From a checkpoint of a small class-conditioned image flow-matching model.
Training: soap at rate 0.0049, 10700 steps.
Data: trained on photos of plants, animals and fungi (iNaturalist), 155796 training examples.
Rows from block 2, named by matrix and row number. Each number is 500 + 40 x the weight over its row's rms, rounded and kept within 0 to 999. All counts start at 0. Numbers have three digits each. After the name is the row's rms in percent of the matrix's.
# fc2: shared expert down (model.blocks.2.mlp.shared.fc2.weight, 128x256), inputs 0-51
fc2.0 090:639509501482561486505588505519504519480350591569485466503532561552486481527478508556537476502492510518521511470529512546488474480494481473528515590493524519
fc2.1 157:451535526470534451518518503502497489519512544520460482373466353494501507394484506611503517523486460514481519575464503518531530525588509480542522435490463569
fc2.2 095:514444519525445478454523603481500506525498414560509546487479539519537538516516509533491523458485498517500501501502476526485509518513512528491498530463496482
fc2.3 081:586463492523452450447497515523483486493480395515488507349446497547432525477516512562513516471492466516618467417497511446538467428466552509551424591473487520
fc2.4 073:469484525466583504466538509521563465495403594510416476495586549558548500505512582449559482514522505498497490527471517560536410507472495490513523504532560450
fc2.5 089:450499521520408487482501552497473533518515480395507521527512488502526505457476480507484573470517493490461476475498517516490515592524529503473431533529489455
fc2.6 140:500503523522577538496610538484481483521528477530408476571469543519461468546527530463500495408492595509417532463511504446529511511488496486491560488463522446
fc2.7 127:491452573448501446462413438536613511532539487510450495436539544492485483504490498515490473518522498498492489530517528473590432510620527496476473451522498545
fc2.8 117:505453518591515498479428518450514495504467642499496516462523531459538505513486513470506505575503519499536536543490503495511478520523480517476457506531537408
fc2.9 088:409479510498503463530477532518532461522400467525541445486484424516446477437486450521523531437520509516592446495491407509485495516444500526494530519454411505
fc2.10 119:508467589484555490486493438493504482484492539515552480427517482491529506517531450496507348509543480495485500480567513542469501510482556478452515461561439452
fc2.11 077:520573559537482540488545530494549542531485466535528510493489498516493521471511493532512497479451517494518499522473529502500526455506495484562497420512541514
fc2.12 083:400510491525425427502521480543445470508613350397478521500598414500482479559536515530487548502490428514531464527454525503512477469495509444472468512487456474
fc2.13 080:560510511527495448501485489422563498457730443554512505484479487512513469524509478469501476521506509509492529474508507482526538499552542486513167480521485451
fc2.14 113:502493586536520517512469524548461502410523600503518483470503479488491486511479508477492603471434500511506476447531527508529481505499520520465481626471524501
fc2.15 095:625578505562525476497495507518471459502569470533439475473489426510513474529473487482467487473472466474463522471494508503487507483499529494525545534539492537
fc2.16 083:515510539532605554436535481485551480517516513426482469441533503442460567444530529515521493513501491522521463508530545477501543487538508535486575500558466477
fc2.17 116:530466518465578515508541520499532505507471476513443489518554514470494469496501449527516498510576534468565529532533498482524527425462464469528501649519511453
fc2.18 095:475482507523515552500527470509487527501487508603470464533382435519511507514477410535518519432454543500503480531507498603545536552416528512548430485358431499
fc2.19 085:557518535502442481585504511545520521512467487590544500491427517525457548540444491489552475510553429516509538441491497472460477462475505543508545524591451518
fc2.20 092:484488467519479481443485462475526471535480509542518472399534465529508496514531546542449334461425524503466529496563480507532529543524483466548504590503459550
fc2.21 087:567523534481555461527564489509528515489530408480520500510465594493526523520502527496555449498499588491442427455506547594470483538585489531471485543481579553
fc2.22 084:587519499506466469485452568564539483481494552518520495527516518522521513480495466502559553491397547507450529559520513427476541539547545488528502559501485497
fc2.23 109:489481514451528408494521510463557534554482559422503504497486470523497491497505456511549497453518531499469533558513507521525487485527488515536523469543429526
fc2.24 066:350427468464465523458464558476497389493624466569483533517505465501550491501482499499515539530485508532517448539508424484502510535521512497592495475527506461
fc2.25 109:574546512502474481516613516495460462502487419483405502455492454519492513442448489530557418459557505465437497453481481465516508528471506491496512551533513552
fc2.26 113:542520484531462539494510517444451533486520470577504507505459524451490466520499506564501537522465494431475457463398569396511541450450532484506451517479520586
fc2.27 084:505526473519505542465491482570554487454541463440505516525479531507512481523509447516509504504544533490483580484529480482579505492566498482513523491537381531
fc2.28 094:531466424496508499504461492496448487509473446475505445482492523463466513459518482496504456587504464512526475500603520488492501567510532505473495432531489503
fc2.29 128:466478457479459454524586548513522488452496512477501480559458609466453470544506416569493505538478520493617541491438504422508528453499503483548573530519463496
fc2.30 074:459502454499517501508511525475595397444584581489502522484470460542469478507537497480460530479539530547497441523501351584485539517501538515576422524531429477
fc2.31 093:474504490441397449488486508510525516528528450436557505415507468505534505488490426471535483379532486518425535394486520524510545500487511515532474512537503448
fc2.32 107:504543547595442514456498456480502454452480430592565519454531490499562529458469571480476518461466488486451482517525509480528539600496463466456520546579534504
fc2.33 114:551469534508538524514507491582469491484471501511495497467510440494479506482528486497504504468510506499510526491513474160481417479558500522458467509407491498
fc2.34 094:450524534491500626487518500426461503500559552500510493537320470506463489493499452501462510518502498535489471526512521603476521487438494483503401515604472534
fc2.35 117:518413515448496497513411542542471499552558502438575541499471482499538520489489473407488512451477516539562510495488508532433481480527551532460521479531475446
fc2.36 077:463540500493486452468472526478562517474538474496513440523457469549504509533541398488463493511463543498527385528491521671564436505511514462474429463465456428
fc2.37 080:487542486515438523567520483507542506457308531526508525505458511551534516486484469499560513451488532484535574561523538480502426541381520497419697475588516452
fc2.38 079:500526506537481540505499454510595505514279582466484490477502507548502488494500490496468503502536489522474538496474497493509436477533501509470285514526449517
fc2.39 125:513436484431495473520494460466502468502555486460470564510500550486497559437492443512462419511467405485582545454508494435525499515498487467516494503544503412
fc2.40 130:444562534486473490481577494465464447473498473502516479533507478511488494485435517525502508456501482457520498429558496525512528503496527521525503729496504602
fc2.41 088:533505557482503540543451480514468521473540524507509528549598474510496418557475380479515498551492529495477417527541504448523489515586518540503651554523420455
fc2.42 076:524503452543513472481473467491478451512492460521514527501516503510510492459494554510493534552431492540459466465508550513449500525504541482412496484562458539
fc2.43 071:497539514521488597484514473470475514467493515554493507468435479476481520494509474509481499524485514468525519513486556499494547496456478491524625507534466488
fc2.44 120:526535483495516520533556472522516533531486427424503480446517499498539525496506469549509528460499466499507513365550485504527493503495503524522475483515559443
fc2.45 088:452499548428518549516495496413478517504555462454517497493451423466473491349530581479479472536459574514474499449497494578540477512468477474491476420483450492
fc2.46 085:473460473556536530485493555566503494504572450404478470519607450514479509525462613508486515607517416462492489438481497556529511512523501495532493458506483552
fc2.47 126:489452509607547450529489553511438493504493412511544511444444493459503505506497480391484447505487478525450559517535448491510482467496483523467551603537498406
fc2.48 080:420516474516526571471515478521490481508638518464455460542562513450467511529523542546509517537504532479473451521492404588546596462513504546411544505423537477
fc2.49 093:480471424477458523522486462504510525512468490675499511473554494572516480526513505509481623505511486504567458483511501571501499500486497462513501460458512453
fc2.50 140:469437560537482482548431446467489491542537500541565518479507467440540503525534505417520487516520481528502489488491490488462433485507515481453535580528503435
fc2.51 071:635520515503463542548528539493603503548495562517424492485567520520532536497516555518446512537530468517535495490526574541487489474514496454548533507489484481
fc2.52 088:602500517462438399501499547450514481467550338645491518519447473504541492565496525531510540511497490527520529488481467474543522555522522465465451534520414506
fc2.53 092:507543522527462428487473524461508541529353405524470460474430599539508478512525471516516509564493514480437491506490461655424470478528466523549488511449436488
fc2.54 096:388455485481535508497524516472596516529436522386481569547510477515457521526512522537522495484543463517505506512493494296490568494535456486535449540561588481
fc2.55 084:466496473534499433486514513485526512545493524453496495412544504512537542588457419524516535428423435470505458477492565477529529499491511471551518480553486505
fc2.56 089:538528519544437424428556476462521429482487526537538444520467526520529502522509504531515497502485462459518445522417510548468504418585505493539473486548549485
fc2.57 069:509514516498500507436431488487464505486629484556494548454405552512519501443562441481448492495441508516519546496462503480485521524429465500510550445500509486
fc2.58 107:469455539519509410481575482460522493503531519503471480451487529537435506534545445498510518474487484501438569538433461543490517467514476495492496440538469491
fc2.59 092:651503499534458637450572550522533499512551447532528504585412484525510526494480499542493506485504525460518445489472494543464518522532471481501517557562452531
fc2.60 092:529453490556491512518401552521456520501326486495525473472459449548538518497525495461480500529505416478488500534522435414459580507516492493478447533544405484
fc2.61 080:637515499479553432471460541520472506444534587539540522553569476585543529524499548520459487499526508558545463506519541511557477557501490482517458529489550494
fc2.62 087:558487535474491467490495515486502472478426488570474535428461575497528540506483518510513510495446490484417490536459557449450540532564548456494517419525571516
fc2.63 098:454523492492469481537574503451485490451446521515520465524397488492450503495527540483497432534489534546492519485451475456534437441506469530497547551515453493
fc2.64 087:413521483591524471506488462421526564520532486492538510513395460503516470558502625521521518540493435517427571478491488350545476526521497455474568479568567534
fc2.65 089:412591502474566423465538490473535489510557524511457511473586443563458486382518477539540480472476514536556474483497503475520505444503491495517493478468490531
fc2.66 079:384506501538498473508508503506504439484472458462481514486407494527541469509492519536484510548486476503486410462485543631496475475520470477476572510444374586
fc2.67 121:512505546596461387469537523534498498529478424525446491415547487514514471479483479523525513438529509487460480453458462498523544506418515520532544462513481442
fc2.68 069:461486519485513513514524465536517474472280452468480475473520504497485512500489498501458494517531501456511491504518406545455528490540547537584524521524511527
fc2.69 131:483597509432568527510547456523508527513487497529523476461538448505582504418434502546545486465497476503454512393506522491438540479413536512573602480514497572
fc2.70 100:473511497514548430538500466533450493396525447459471545473522509548458530471492503530472432437500534509520533399496522498487483485417444446531434441535479487
fc2.71 108:417552492477515574504515464497468489519326423473498543474590568550517527458484461539487517458532585529496482502466479599456450516538527512506409496453586542
fc2.72 099:485486521533505431546535505513480544539538558537520545500400506464518519534492466490468462522533545458574446500389514488565528478526526520512472523515480502
fc2.73 110:512517504552496537487525470478545490432504570429499455555534544513457490521456495502506465577453538453466512486546539504506525535549504513492503613530505521
fc2.74 114:581466477570469524528453453536442492495518404505514471466554454542557481521464521451496518503455533509506491482575507448445458476499489503481485525488491456
fc2.75 086:466529520516453432487510498450478399532491462492492501522470447566523558540454513516462461425469482498540468450524518489490471508531544457497594516573573521
fc2.76 101:497489518507443501488466516473502499527474435515506523445476528504496512435535492510522553489501472505537562408516457451514443537492551500497561551534540448
fc2.77 118:519545540467591549464589423472466492470528428422458479501567427486494474510513549550514528521505528470424484436487472491504543521513501468498576523520520473
fc2.78 087:455577502513449533495470492552476507510590309435474466517607442485510503521508544490603515434457448496533428518465510456542527488464471491462552527478526491
fc2.79 093:551524547580494463495403478490519486461478497470516442507486605511507524575518523501488447588484475522468569534506435483492477480519457472487503561598557544
fc2.80 126:490490563480547587476484462479545496476522516469488530504532521497528504495501576518465422543479548497589468505526509486552538572569502496520549461455546532
fc2.81 137:427428504510532415497425534496516553486451518506550507420509511478491475476468438423474536504528441530500582553465482501494473507535520558489549547524480504
fc2.82 097:427453500474551476502492496478553487482552533430506531511455562461474489492510476497511515363485485471564409502509496454554520501521504542506499452507447456
fc2.83 078:531551512475528499447503509517501531464451524449508519527489471558544545516510482508485514468484472434526523513489645465511386504407516487480300516524442459
fc2.84 122:529529530476519506473524455487474514516472460432484504494499482459476492494516581545478427536547484501483524455512465484500515524538573487565506544478494514
fc2.85 109:589500500538403552499446518494518526509533593529532483500476458518546521513424582491528539483464534488541551545529489485539483526492539498509481482413502487
fc2.86 085:388506508561554409505497473452463537518492504573467541457449544486532519532499416495465533469467588545489416512473500573470585537472515470534576521448541536
fc2.87 083:414450486494523440538509476517545528500683556489526567471482500515514510484480477543504513525533531533469563503524462536617475469530481449551586501468417495
fc2.88 082:463493411515534503476541447504531518560459327483542560492493518475466489487540492479515384480468503500492491537512530493463490515528393492487468252489487473
fc2.89 096:552479496522504504460508547472495462452534613528529479493466574499491482497516457465496584576480525528544515536474501513459477501539599505480489559532448410
fc2.90 101:396461484479597519543477512488469476514472431558505481533502495520541486421534503522462507582476560500488516486506488559535507493443496495439510576426482492
fc2.91 097:364565482502485490470502470472515534533491482371502517623431455508477543559504508559493538518497535486457465494509523530509534477490506494541470502577557521
fc2.92 086:354534426446512515509530510509555440517525520485605486382457547504465488362470505530505496478501524508474500508501545369539503485495520522506489471514409500
fc2.93 118:494479461511501501506466407444483496544470557503489464516518514505515457462512468555470362516624467520539522492433479491490510503508461512487464601483468536
fc2.94 120:552553512621477427527536522505486534489542456530549510405464485487459531528494573449493522352527535483431469451513484467488496467450478476524478498584648490
fc2.95 107:583543529517526561469437469510457520451500427446530518575523500530471492549549549468453444551438518530465476439474496566489522487536415484552486439484500504
fc2.96 084:531452518506533537493516522529537467468371441460483486527574508462512524541498510503478497474500476514492564493487458458521500512528532491582523496639433489
fc2.97 099:592570450483500441496549511468550493519478579496493506518483551523488500557505516525495396396476473496492527487577486479484499594466549510480515523476528448
fc2.98 104:271542513547524552506545520499471521467447523360479537443465532501462541446504517497524509550538556534474417494507456431490525476455497480474395507548622537
fc2.99 071:516494528527488465526477478540452514471519589465503504502474499558486511442508428492485511533431475557471508499504496495552509485560486469491449496535517487
fc2.100 109:674497542460452482446558485467502476501479555517507487540511482473504488609441452516476540583515444464523495486525502532486475535554515475506473442497524523
fc2.101 104:416465493484504606490553556514575549479515536466519462541459525509524510472522452512471534477464567507517494485540556547491585597537488462520558487492470514
fc2.102 096:487526532486518452546428569482483533502592492436502491456568452486524521528494565489484455517444437464517543491478458479478534579489470537492515361561498550
fc2.103 104:549471509489497419517496470543502460499641590402525501419554515495478490487515531488538486422499471497521512469501488589548392416508452541425443494462444508
fc2.104 117:519489467509478485476494422510532517512505587561491495491504477503481503472508457532511559505526468489485499509509511513509511489514471538486471470536503466
fc2.105 086:510475472517440536472566541497578450456513466547476530492428469466503495559529570519466475614483486518495504553474482518535491542516521516522451393542459484
fc2.106 094:451500502521527480503493489474602499519519497524511488534442401550504454465483571486529525534502493493446451469495492461509444516555518478539546489407578529
fc2.107 095:464489559451527496570434559542453418542443509466556491608450552476453511528539478497513504430560487516439502432498420487462502432464490548510446431520475584
fc2.108 089:611489459558474607536538475473441513492470539605485519466511496483488505550472596502464455565486428503506489498497554525444451493498508544551552497580540562
fc2.109 086:545458460480521434484484520413485507465453456641494519486529479483532494525487464458499462505525512526572422565468527568543446492522495532454432490498575479
fc2.110 095:419528487481473474522516477527474522472522460534493506437507507524514500456503527523537536475492486529530525458547515500497469556439551489445383520537402499
fc2.111 121:576480527532450529459468436518502519496534472496455501469570491464489493494456433522458416508467409459551507468472542556514556477505458434488467530487494474
fc2.112 080:504454503476512511517479535413520519517507510524481480522492505488479460490540494499593534599581556509490511494582485543482514539517533500516483466494532493
fc2.113 093:486473495420538532477486540583521516509439504550517479556518492456413482548504452486492519462460529523569540531436467613497471453532462520526528485477508510
fc2.114 119:555401544486555497571468581471494504568502449470568481517465470455574483500469489492549459488479440534577508508541488481401458482540493516492494566473485492
fc2.115 100:506447481473505448520450453525465467448491494498492522483481492487566522563500494468517561477591520545448476402473506482486526598510503534476525588528444478
fc2.116 108:529474461525504494470475488527486476479555538463537484499542496539534519504505539499548463547536478497561511467509522616448480525505626446512497502468516524
fc2.117 106:550521468461585489476556512536456516554496452565550539473523470467461495459496472488491432572536511403505445443472496436532531497551512508506555494583465435
fc2.118 109:516498455511478463549451436515560470443488424505547493502513480480459512496491484484471465587488505509485518456632528512505484480533525515549508393511502530
fc2.119 100:484499542472458441542481457520510509462504518510532461513455521527515472501454519501549526564502515498498515567527526449484489548543519475509499549517540501
fc2.120 128:597468471487582574504369571519565479476474481521508513421525392519480519473491587382499507559509535464467503531473510511507487510515510545503528534467566446
fc2.121 088:566540489427546404490541467551480555519548599516434504482578469453489521471525579543531511537531468482494511481499528556460585504458507531519604555407484514
fc2.122 106:476469444452511543521512510548520475501528528534484473559534541458488453489519480519510613507475519481534462543535498504413514499563542518541547428460460419
fc2.123 107:503463490528538493484503549463441512507445493488350510493503466499489490433468482520521582524552464530517553483452429483433526593503530468502520538546546505
fc2.124 087:641551472556462646475503559509493468525509533560457494489575498499503485483532579491479497522539440516533444529470454562475569454532524511495512528500460533
fc2.125 092:530468490414526578521403490526496535502548456505474521469487463497499468360459534451484490529483562493503484516543462415424502497526527516477532534522560485
fc2.126 101:411517404473524511482536507496568532449568527432542527505491573522610527499520416511543437467539506500506420417516519545486502498490427453490580413512440531
fc2.127 116:484488495493398455467505552480503499522607486476476517396491536482561500542437419580494470491516455461570458509480534513594492527505555499566546513481527480