Rows from block 6 of a small class-conditioned image flow-matching model, named by matrix and row number. Rows with one number within an expert belong to one neuron, the router's apart. Each number is 128 + 32 x the weight over its row's rms, rounded and kept within 0 to 255. All counts start at 0.
Before each expert's rows are labels from the 100 images, of 14976 (inputs lightly noised), where the router gives the expert most weight on average: "responds to" is what is common among them. Only what is clearly more common there than usual is listed. The data: photos of plants, animals and fungi (iNaturalist). In brackets: how many of the 100.
# router: router (model.blocks.6.mlp.router.weight, 4x128, trained with AdamW), inputs 0-42
# up: expert up (model.blocks.6.mlp.up, 4x256x128), inputs 0-42
# down: expert down (model.blocks.6.mlp.down, 4x128x256, transposed), outputs 0-42

# expert 2
responds to: class Aves (91); order Passeriformes (77)
router.2 [145 149 114 170 164 112  53 105 183 134 135 124 182 123 126 109 137  89 133 164 116 171 133 134 139 201 121 163 191 134 157  95 157  89 156 155 157 117  96 126 133 127 169]
up.21 [110 135 150 106 109  93 136 132 107  74 141  99 152  95  90 115 145 156 107 182 149 156 113 113 102  95 123 128 126  73 105 134 125 121 115 141 149 140  57 131 144 125 135]
down.21 [113 146  80  91 126 135 234 106  73 124 114 142 118 116 106 115  80 141  71 141 161 173 147 125 107 198 106 151 132 115 121 169 117 157 109 103 152 124 139 203 118 155 138]
up.22 [ 15 152 131 174  63 140 139 119 151 103 118 130 104 142 115 112 156 114 123 179  84 104 133  95  88 141 109 164 159 162 105 124 146 175 178 132  77 187 127 113 103 121 193]
down.22 [183  68  85 142 125 100 173 178 117  69  83 127 105 121 177 115 188 132  92 107 162 127 155 140 131  97 169 162 135 112 153 124  96 182 133  88 137 119  93 103  77 192 136]
up.23 [137 134 128 107 119 113 119 130 101  46 154 119 100 114 218 110 160 110 104 138  91 137 160 118 113 146 137 126 135 196 103 145 159 125 121  27 104 141 139 116 121  82 118]
down.23 [144 122  98 127 176 134 136 156 135 159 145 158 133 122  48 122 149  80 158  59 139 101 154 104 113 154  75 111 174 151 142 117 130 159 102  20 135 142 111 172 138 122 164]
up.24 [178 174 163 106 116 130 120 136 117 118 136  91 109 152 125 105  82 112  95  99 105 138 169 141 150 194  97 182 105 126 113 100 117 160 120 182 130 189 133  67 170 119 124]
down.24 [108  76 157 172 168 162 107 149 105 209 113 125 149 170 132  99 101 150 169 145  97 123 158 111 125 225 153  85 131 127 104 150 185 104 115 161 162 112 169  88 123 147 131]
up.25 [ 73 100 115  86 134  85 117 117  97 146 175 147 113  98 122 109  83 125 158 163 134 137 147 104 119 138  90 149 164 135 155 134 115 121 131 133 136  78 132  86  95 147 104]
down.25 [106 175 136 124 119 138 109  98 164 146  89  71  52  78 148 189  69 114  91 136 101 149 161 122 213 147 157 138 162 138 128 101 139 109 156 139 113  33 148  96 126 137 131]
up.26 [110  70 109  98 133 112 114 122 140 139 165 126 124 111 139  68 107 120 107 173 136 139  65 103 141 118 196 146 102 143 138 128 125  81  89 146 126 111 154 121 151 196 223]
down.26 [123 173 145 189 145 183 118 100 169 149  97 138 124 159 130 119 171 156 193 116  88 134 144 144 126 142 110 132 111 178 133 106 154 105 200 145 138 117 138 126 105 158  77]
up.27 [ 91 125 141 135 165 149 108 195 107 166 147 145 109  71 143 157 100 101  95 126 112 172 122 125 192 122  85 141  57 125  99 124 163 107 132 132  96 180 151 158 104 161 106]
down.27 [125  99 142 136 138 186 130  98 139 126 173 134 150 200 104 152 233 115 126 109  74 125 143 125  99  81 162 152  96 121 126 117 119 144 118  91 148 162 116  85 110 107 114]
up.28 [106 135 113 115 111  88 160 148 153 140 143 107 139 123  78 104 119 129 188  90 152 144  90 127 165 168 161 137 130 140 141 144  81 138 141 214 128 100 106 131  58 116 177]
down.28 [136 126 185 114 114 176 131 122 127 134 114 131 103 122 206 155 154 146 140 151 114 139 107  96 104 167  27 122 102 156 124 100 208 153 141 250 143  96 106 183 110 138 131]
up.29 [153 183 163 172 117 135 176 145  83  82 201  52 145 140 119  65  89 226 127  98 133 133 198 130 139 131 139 150 119 142 100 167  78 120 135 133  87 164 104 207 117 120 138]
down.29 [120  70 202 112 140 114 107  79 118 137  83 115 107 127 145 135 107 140  99 116 141 121 121 111 149 163 156 100 159 133 124  77 111  96 151 134 133 124 109 177 123 142 157]
up.30 [ 98 129 103  69 103 109 123 171  78  62  74 115  82 137 255 128 187 101 108 153 145 155 135 159 149 146 168 100 162 136 164 103 178 104 117 112 137 183 118 104  92 163 151]
down.30 [167 152 105 177  76 143 129  97 110 133 111  95 147  95 101 143 168 107 119  99 141 136 156 138 145 144 124  84 160 112  82 133  77 145  92 137 110  74 137 160 148 111 149]
up.31 [144 112  78 198 120 151 106  78 176 150 136 194 139 102 178 111  81 118 111 116 142 116  96  64 142 182 147 134 142 167 113 135 104  98 134 185 109 102 132  88 129 146 123]
down.31 [123 127 142 160 121 124 110  97 177 181 109 167 126 135  91 103  45 106 160 134 139 154 114 181 131 212  89 114 127 154 107 121 177  90 148 222 108 153 136 101 141  86 178]

# expert 1
responds to: class Insecta (71); phylum Arthropoda (71); order Lepidoptera (47)
router.1 [ 67 157 108  61  66 110 100 136  69  84  76 124  92 115 121 116  77 121 108  65 139  65  82 156  84 156 100  97 113 122 129  66  96 109 143 106 130 104 128  92 105 134 145]
up.21 [127 163 129 122 139 120 112 129 140 156 132 135 225  56 133 119 143 138 158 134 155  55  96 141   4 149 134 175 118 154 162 137 113  84 128 129 206 147 199 131 121 134 126]
down.21 [136 129 116 131 136 122 166 123  71 148 144 147 211  87 126 119 140 145 147 115  79  85 115 129 232 105  95 139 110 164 129 126 109 105 162 150  94 157 104 115 122 153 115]
up.22 [113 170 165 150 137 101 129 112 184 151 133 140 147 149 117 173 100 139 121 146  85 137 130 152 129 242 124 115 123 122 165 117  97  81 107 160 128 101 104  96 107 144 168]
down.22 [109  66  75 121 121 158 118 132  40 136  89 121 115 155 137  46 116  96 148 128 178 132 170 118 150 193 124  97 151 152 133 142 170 119 140 151 133 110 113  75  87 151  78]
up.23 [147 126 121 104 138 150 185 128 154 143  61 128 102 110 116 188 176 108 125 204  97 102  80  64 134 161 128 124  98 163 136 111  89 178  99  89 126 120 110  75 142 140 118]
down.23 [111 121 137 113 125 132 131 117 140 134 160 154 137 113 167  90 140 199 141 141 169 155 135 223 125 152 110 113 103 155 126 160 118 140 118 109 110 142 119  62 111 117 110]
up.24 [202  76 112 131  74 174 168 115 126 167 137 128 153 118 106 105 144 134 182 115 170 190 151 142 116 124 129 142  64  95 104 129 114 106  90 110  85  53 175 141  91 102 166]
down.24 [ 52 129 141 130  77 119 142 102 144 178 140 141  97 152 172 170 115 126 187 168 132  68 128 150  86 132 147 153 127 137 170 107 125  95  77 122  59 211 129  91 115 169 128]
up.25 [115 122 119 116 142 160 137 118 144 128 156 158 153 118 127 126 118  88 124  90  84 122  98 109 148 136  98 115 162 146 134 122 157 176  65 101 153  92 155 100 121 192  79]
down.25 [174 162 144 140  99  97 137 109 117 102 134 107 135 110 151 136  96 157 105 144 185 110 168 149 138 119 206 126 176 172 152 106 134  65 175  66 110 119 134 102  97 172 111]
up.26 [119 138 112 107 162 186 111 154  70 131 126 139 128 148 146 114 111 141 143 150 135 163 122  88 211 149 150 102 114 156  91 123 126 120 152  99 123 116 161 140 101 122 145]
down.26 [144 164 160 111 152 122 139  65 140 140 158 134 109 128 138  93 126 115 166 131 155  83 181 154 199 133 139 100 128 163 187 125  99 123 131  94  96 148 146 116 115 135 128]
up.27 [140  85 121  87 149 138 122 152 164 184  81 118 127  83 135 139 111 181  93 115 125  41 133 120 110 132 186 141  56 136 106  58 124 129 135 141 129 125 112  93 120 165  59]
down.27 [124 145 150  70 177 123 117 161  63 184 151 117 131 174 103 114 110  91  68 140 136 142 111 134 139 158  81 116  39 111 170 177 170 139 156 103 106 142 111  83  92  97 147]
up.28 [ 60 116 138 138 109  94 111 121 140  58  82 135 136  92 171 127 139 116 137 121 141 139 123 103 138 127 123 130 147 139 109 176 124 143 137 128  99 165 102 153 111 177 133]
down.28 [162 136 162 151 135 157 189 142 141 152 209 132 130 127  67 141  82 111 122  75 100 158 151 125 125 142 147  96 142 136 101  40 150 121 140  99 151 128  73 120 153 145  87]
up.29 [108 159 122 129 133 173 125 114 115 182 191 137  78 110 120 123  44 128  95  92 130 189 149 152 212 126  68 137  94 100 148 123 103 120 148 121 126 107 148 140 126 113 149]
down.29 [121 160 141 171 135 125 171 125 118 145 194 145 182 141 128  82 116  68 131 152 144  37 110 157 186 116 168 141 150 178 105 145 143 121 142 128 158 147 114 117 124  91 165]
up.30 [112 137 189 120 129 173 137 176 119 152  82 129 180 137 108 135 120  89 119 173 112 136  73 127 117 178 137  60 132  55  96 160 111 161  86 127 133  80 110 132 163  94 135]
down.30 [116 130 104 102 123 104 180 133 139 120 171 118  97 109 138 115 145 168 136 135 146 117  71 151 131 162 117 170 132  66 119  75 125 146 123 101 127 142 137 129 198 141 119]
up.31 [146 115 120  84 129 109 137 172 175  83 113 121 141 118 166 149 136 135 163 123 183 148 134 158 138  84 131 123  97 154 121 148 204 169 151  64 133 143  98  99  78 146 166]
down.31 [133 167  88 109 111  97 159 182 110 140 123 109 162 119  88 103 148 137 125 162  76 124 156  86 130 103  64 160 100 129 102 112  41 170 105 102 168 157 132 106  63 123 130]

# expert 0
responds to: class: Aves (99); order Accipitriformes (45); family: Accipitridae (39)
router.0 [138 103 142 144 144 141 152 147 140 155 193 110 120 118 101 159 166 186 130 120 173 151 155  73 140  61 186 139  88 123 136 205 161 166 114 105 127 134 111 123 185 119  81]
up.21 [131  86 128 108 155 155 174  47 142 151 189 145 139 145  89 116 126 142  67 108  41 151 171 117 158 128 154 145 159 173 112 143 163 139 138  42 103 103 167 145 130  76 163]
down.21 [ 99 152 128 126 113  70 170  43 148 110  58 113 127  94 127 106  99 150 182 131 223 150 135  81 144 175 106 149  93 151 113 108 168 138 121  86 136 109 119 125 132 182 134]
up.22 [112 169 156 179 143  76 115 132 156  82 109 152 177 113 158 163 122  96 155 139 132 127  76 108 117 146 131 185 131 165 155 132 226 148 178 167 104 130 108 141  43 188 151]
down.22 [107 167 119 154 129  46 126  87 158 147 149 136 149 143 130  66 150 119 168  93 122 154 138 156 101  89 136 126 158 160 120 192  98 169 126 122 127 134 134 154 137 125  71]
up.23 [119 133 104 146 141 143 100 111 168 109 137 133 177 170  51 109 174 183 162 115 137 116 129  90 181 107 133 186  61  81 121  49 161 137 118  88 137  65 116 127 148 101 138]
down.23 [119 135 137 124 111 143 100 128 130 113  62 144  95 124 166 151  74 151 138 109  62 131 127 153 112  83 173 145 144  64 111 134 153 125 136 163 116 147 110 110  97 133 111]
up.24 [139  89 165 153 159  42 156  96 124 130 199 133 106 111 140 108 149 155  99 156 146 106 119 131 203 132 183 131 103 139 100 160 134 154 136 106 157 132 101 115 126 127 123]
down.24 [ 69 173  92 142 114 213 181  99 176 146  65 129 161 138 131 138 156 148 150 136 155 146 148  80 134 191 152 149 178 146 128 124 152 125 135  57 137 112 128 154 156 128 155]
up.25 [140 139  91  74 114 107  87 152 200 143 117 110 129 121 140 123  98 109 117 109 106 111  69 119  92 110 124 153  82 117 130 157 112 166 100 122 128 132  77  68 110 137 139]
down.25 [124 144 178 178 113  57 147 144 230  93 133 165 108 147  62 131 159 177 107 105 107 125 110 155 109  80 118 145  73 127 162  52 136 115  95 166 127 145 128  22 103 178 126]
up.26 [161 116 161 151 115  81 114 188 190 112 126 118 157  77 118 107 144 166 161 152  90 152 136 117  99 203 163 153  43  85 130 186 128 104 147 190 113 109 135 103  80 143 119]
down.26 [112 144 119 124 133 174 119 158 235 122 144 136 117 134 166 174 179  87 111  57 142 120 136  76 130 159 103  90 134  80 136  94   0 102 137 137 137 102 138 160 124 102 132]
up.27 [128 100 169 168 180 116  96 197  99 137 128 111 134 118  94  68 106 186 109 158  55  95 111 141 141 147  74 126 167  92 131 127 123 115  97 124 144 182 118  98 182 147 109]
down.27 [127 170 112 112 107 130 171 134 110 184 131 146 142 158 125  97  99  51 156  83 179 159 136 155 132 122 172 109 126 113 143 124  94 187 131 125 121 131 136 176 161 131 109]
up.28 [177 115 195 135 118 116 117 130 149 143 248 132 124 141 116 179  85 123 191 152 130 119 171  85  99  99 135 171  74 200 151 136 114 155 119 138 112 163 105 151  96 106 147]
down.28 [117  74  94 148 145 132 180 126 128 137  99 115 173 143 118 163 140 153 134 193 155 136 137 140 132 145 143 110  89 234 121 133  83 132 121 137 144 128 137  46  95 161 184]
up.29 [153 120 165 100 139 154 131  87  55 126 112 128 115 152  85 116 141 154 158  84 209 162 161 166 162 108 196 127 135 145 137 137 155 156 143  77 139 153 113 106 189  78 100]
down.29 [136 185 131 132 131 149 175 122 121 131 194 113 121 142 174 141 111 128 108 163  66 128 134 130 124 157   8 121 122 148 113  98  80 151 119 112 135 122 119 108 175 168 170]
up.30 [144 108 183  68 123 136  78 127 124 135  89 112 118 116 128 115 131 153 137 162 186  96 121 139 121  87  94 141 178  94 158  52  90 144 134 204 129 143 172 120 117 157 155]
down.30 [103 117  46  96 146 134  93 105 126 140 242 127  92 139 147 189 139 128 103 154  68 108 126 100 118  18 134 148  92  93 144 155  99 108 130 150 108 100 132 168 115 112  97]
up.31 [117 101  81 113  83 119 114 125 118 143 116 133  91 136  70 132 163 126 120 194 132 166 205  71 152 202 128 159 153 140 158 142 126  89 142 163 153 125 101 134 148 125  71]
down.31 [161 138 116  79 130 149 144 125  67 124 144 127 149  94 105 112 108  87 111 134 138 159 118 125 139 203  91 129 152 182  98 134  94 142 111  99 161 131 138 150 100 118 146]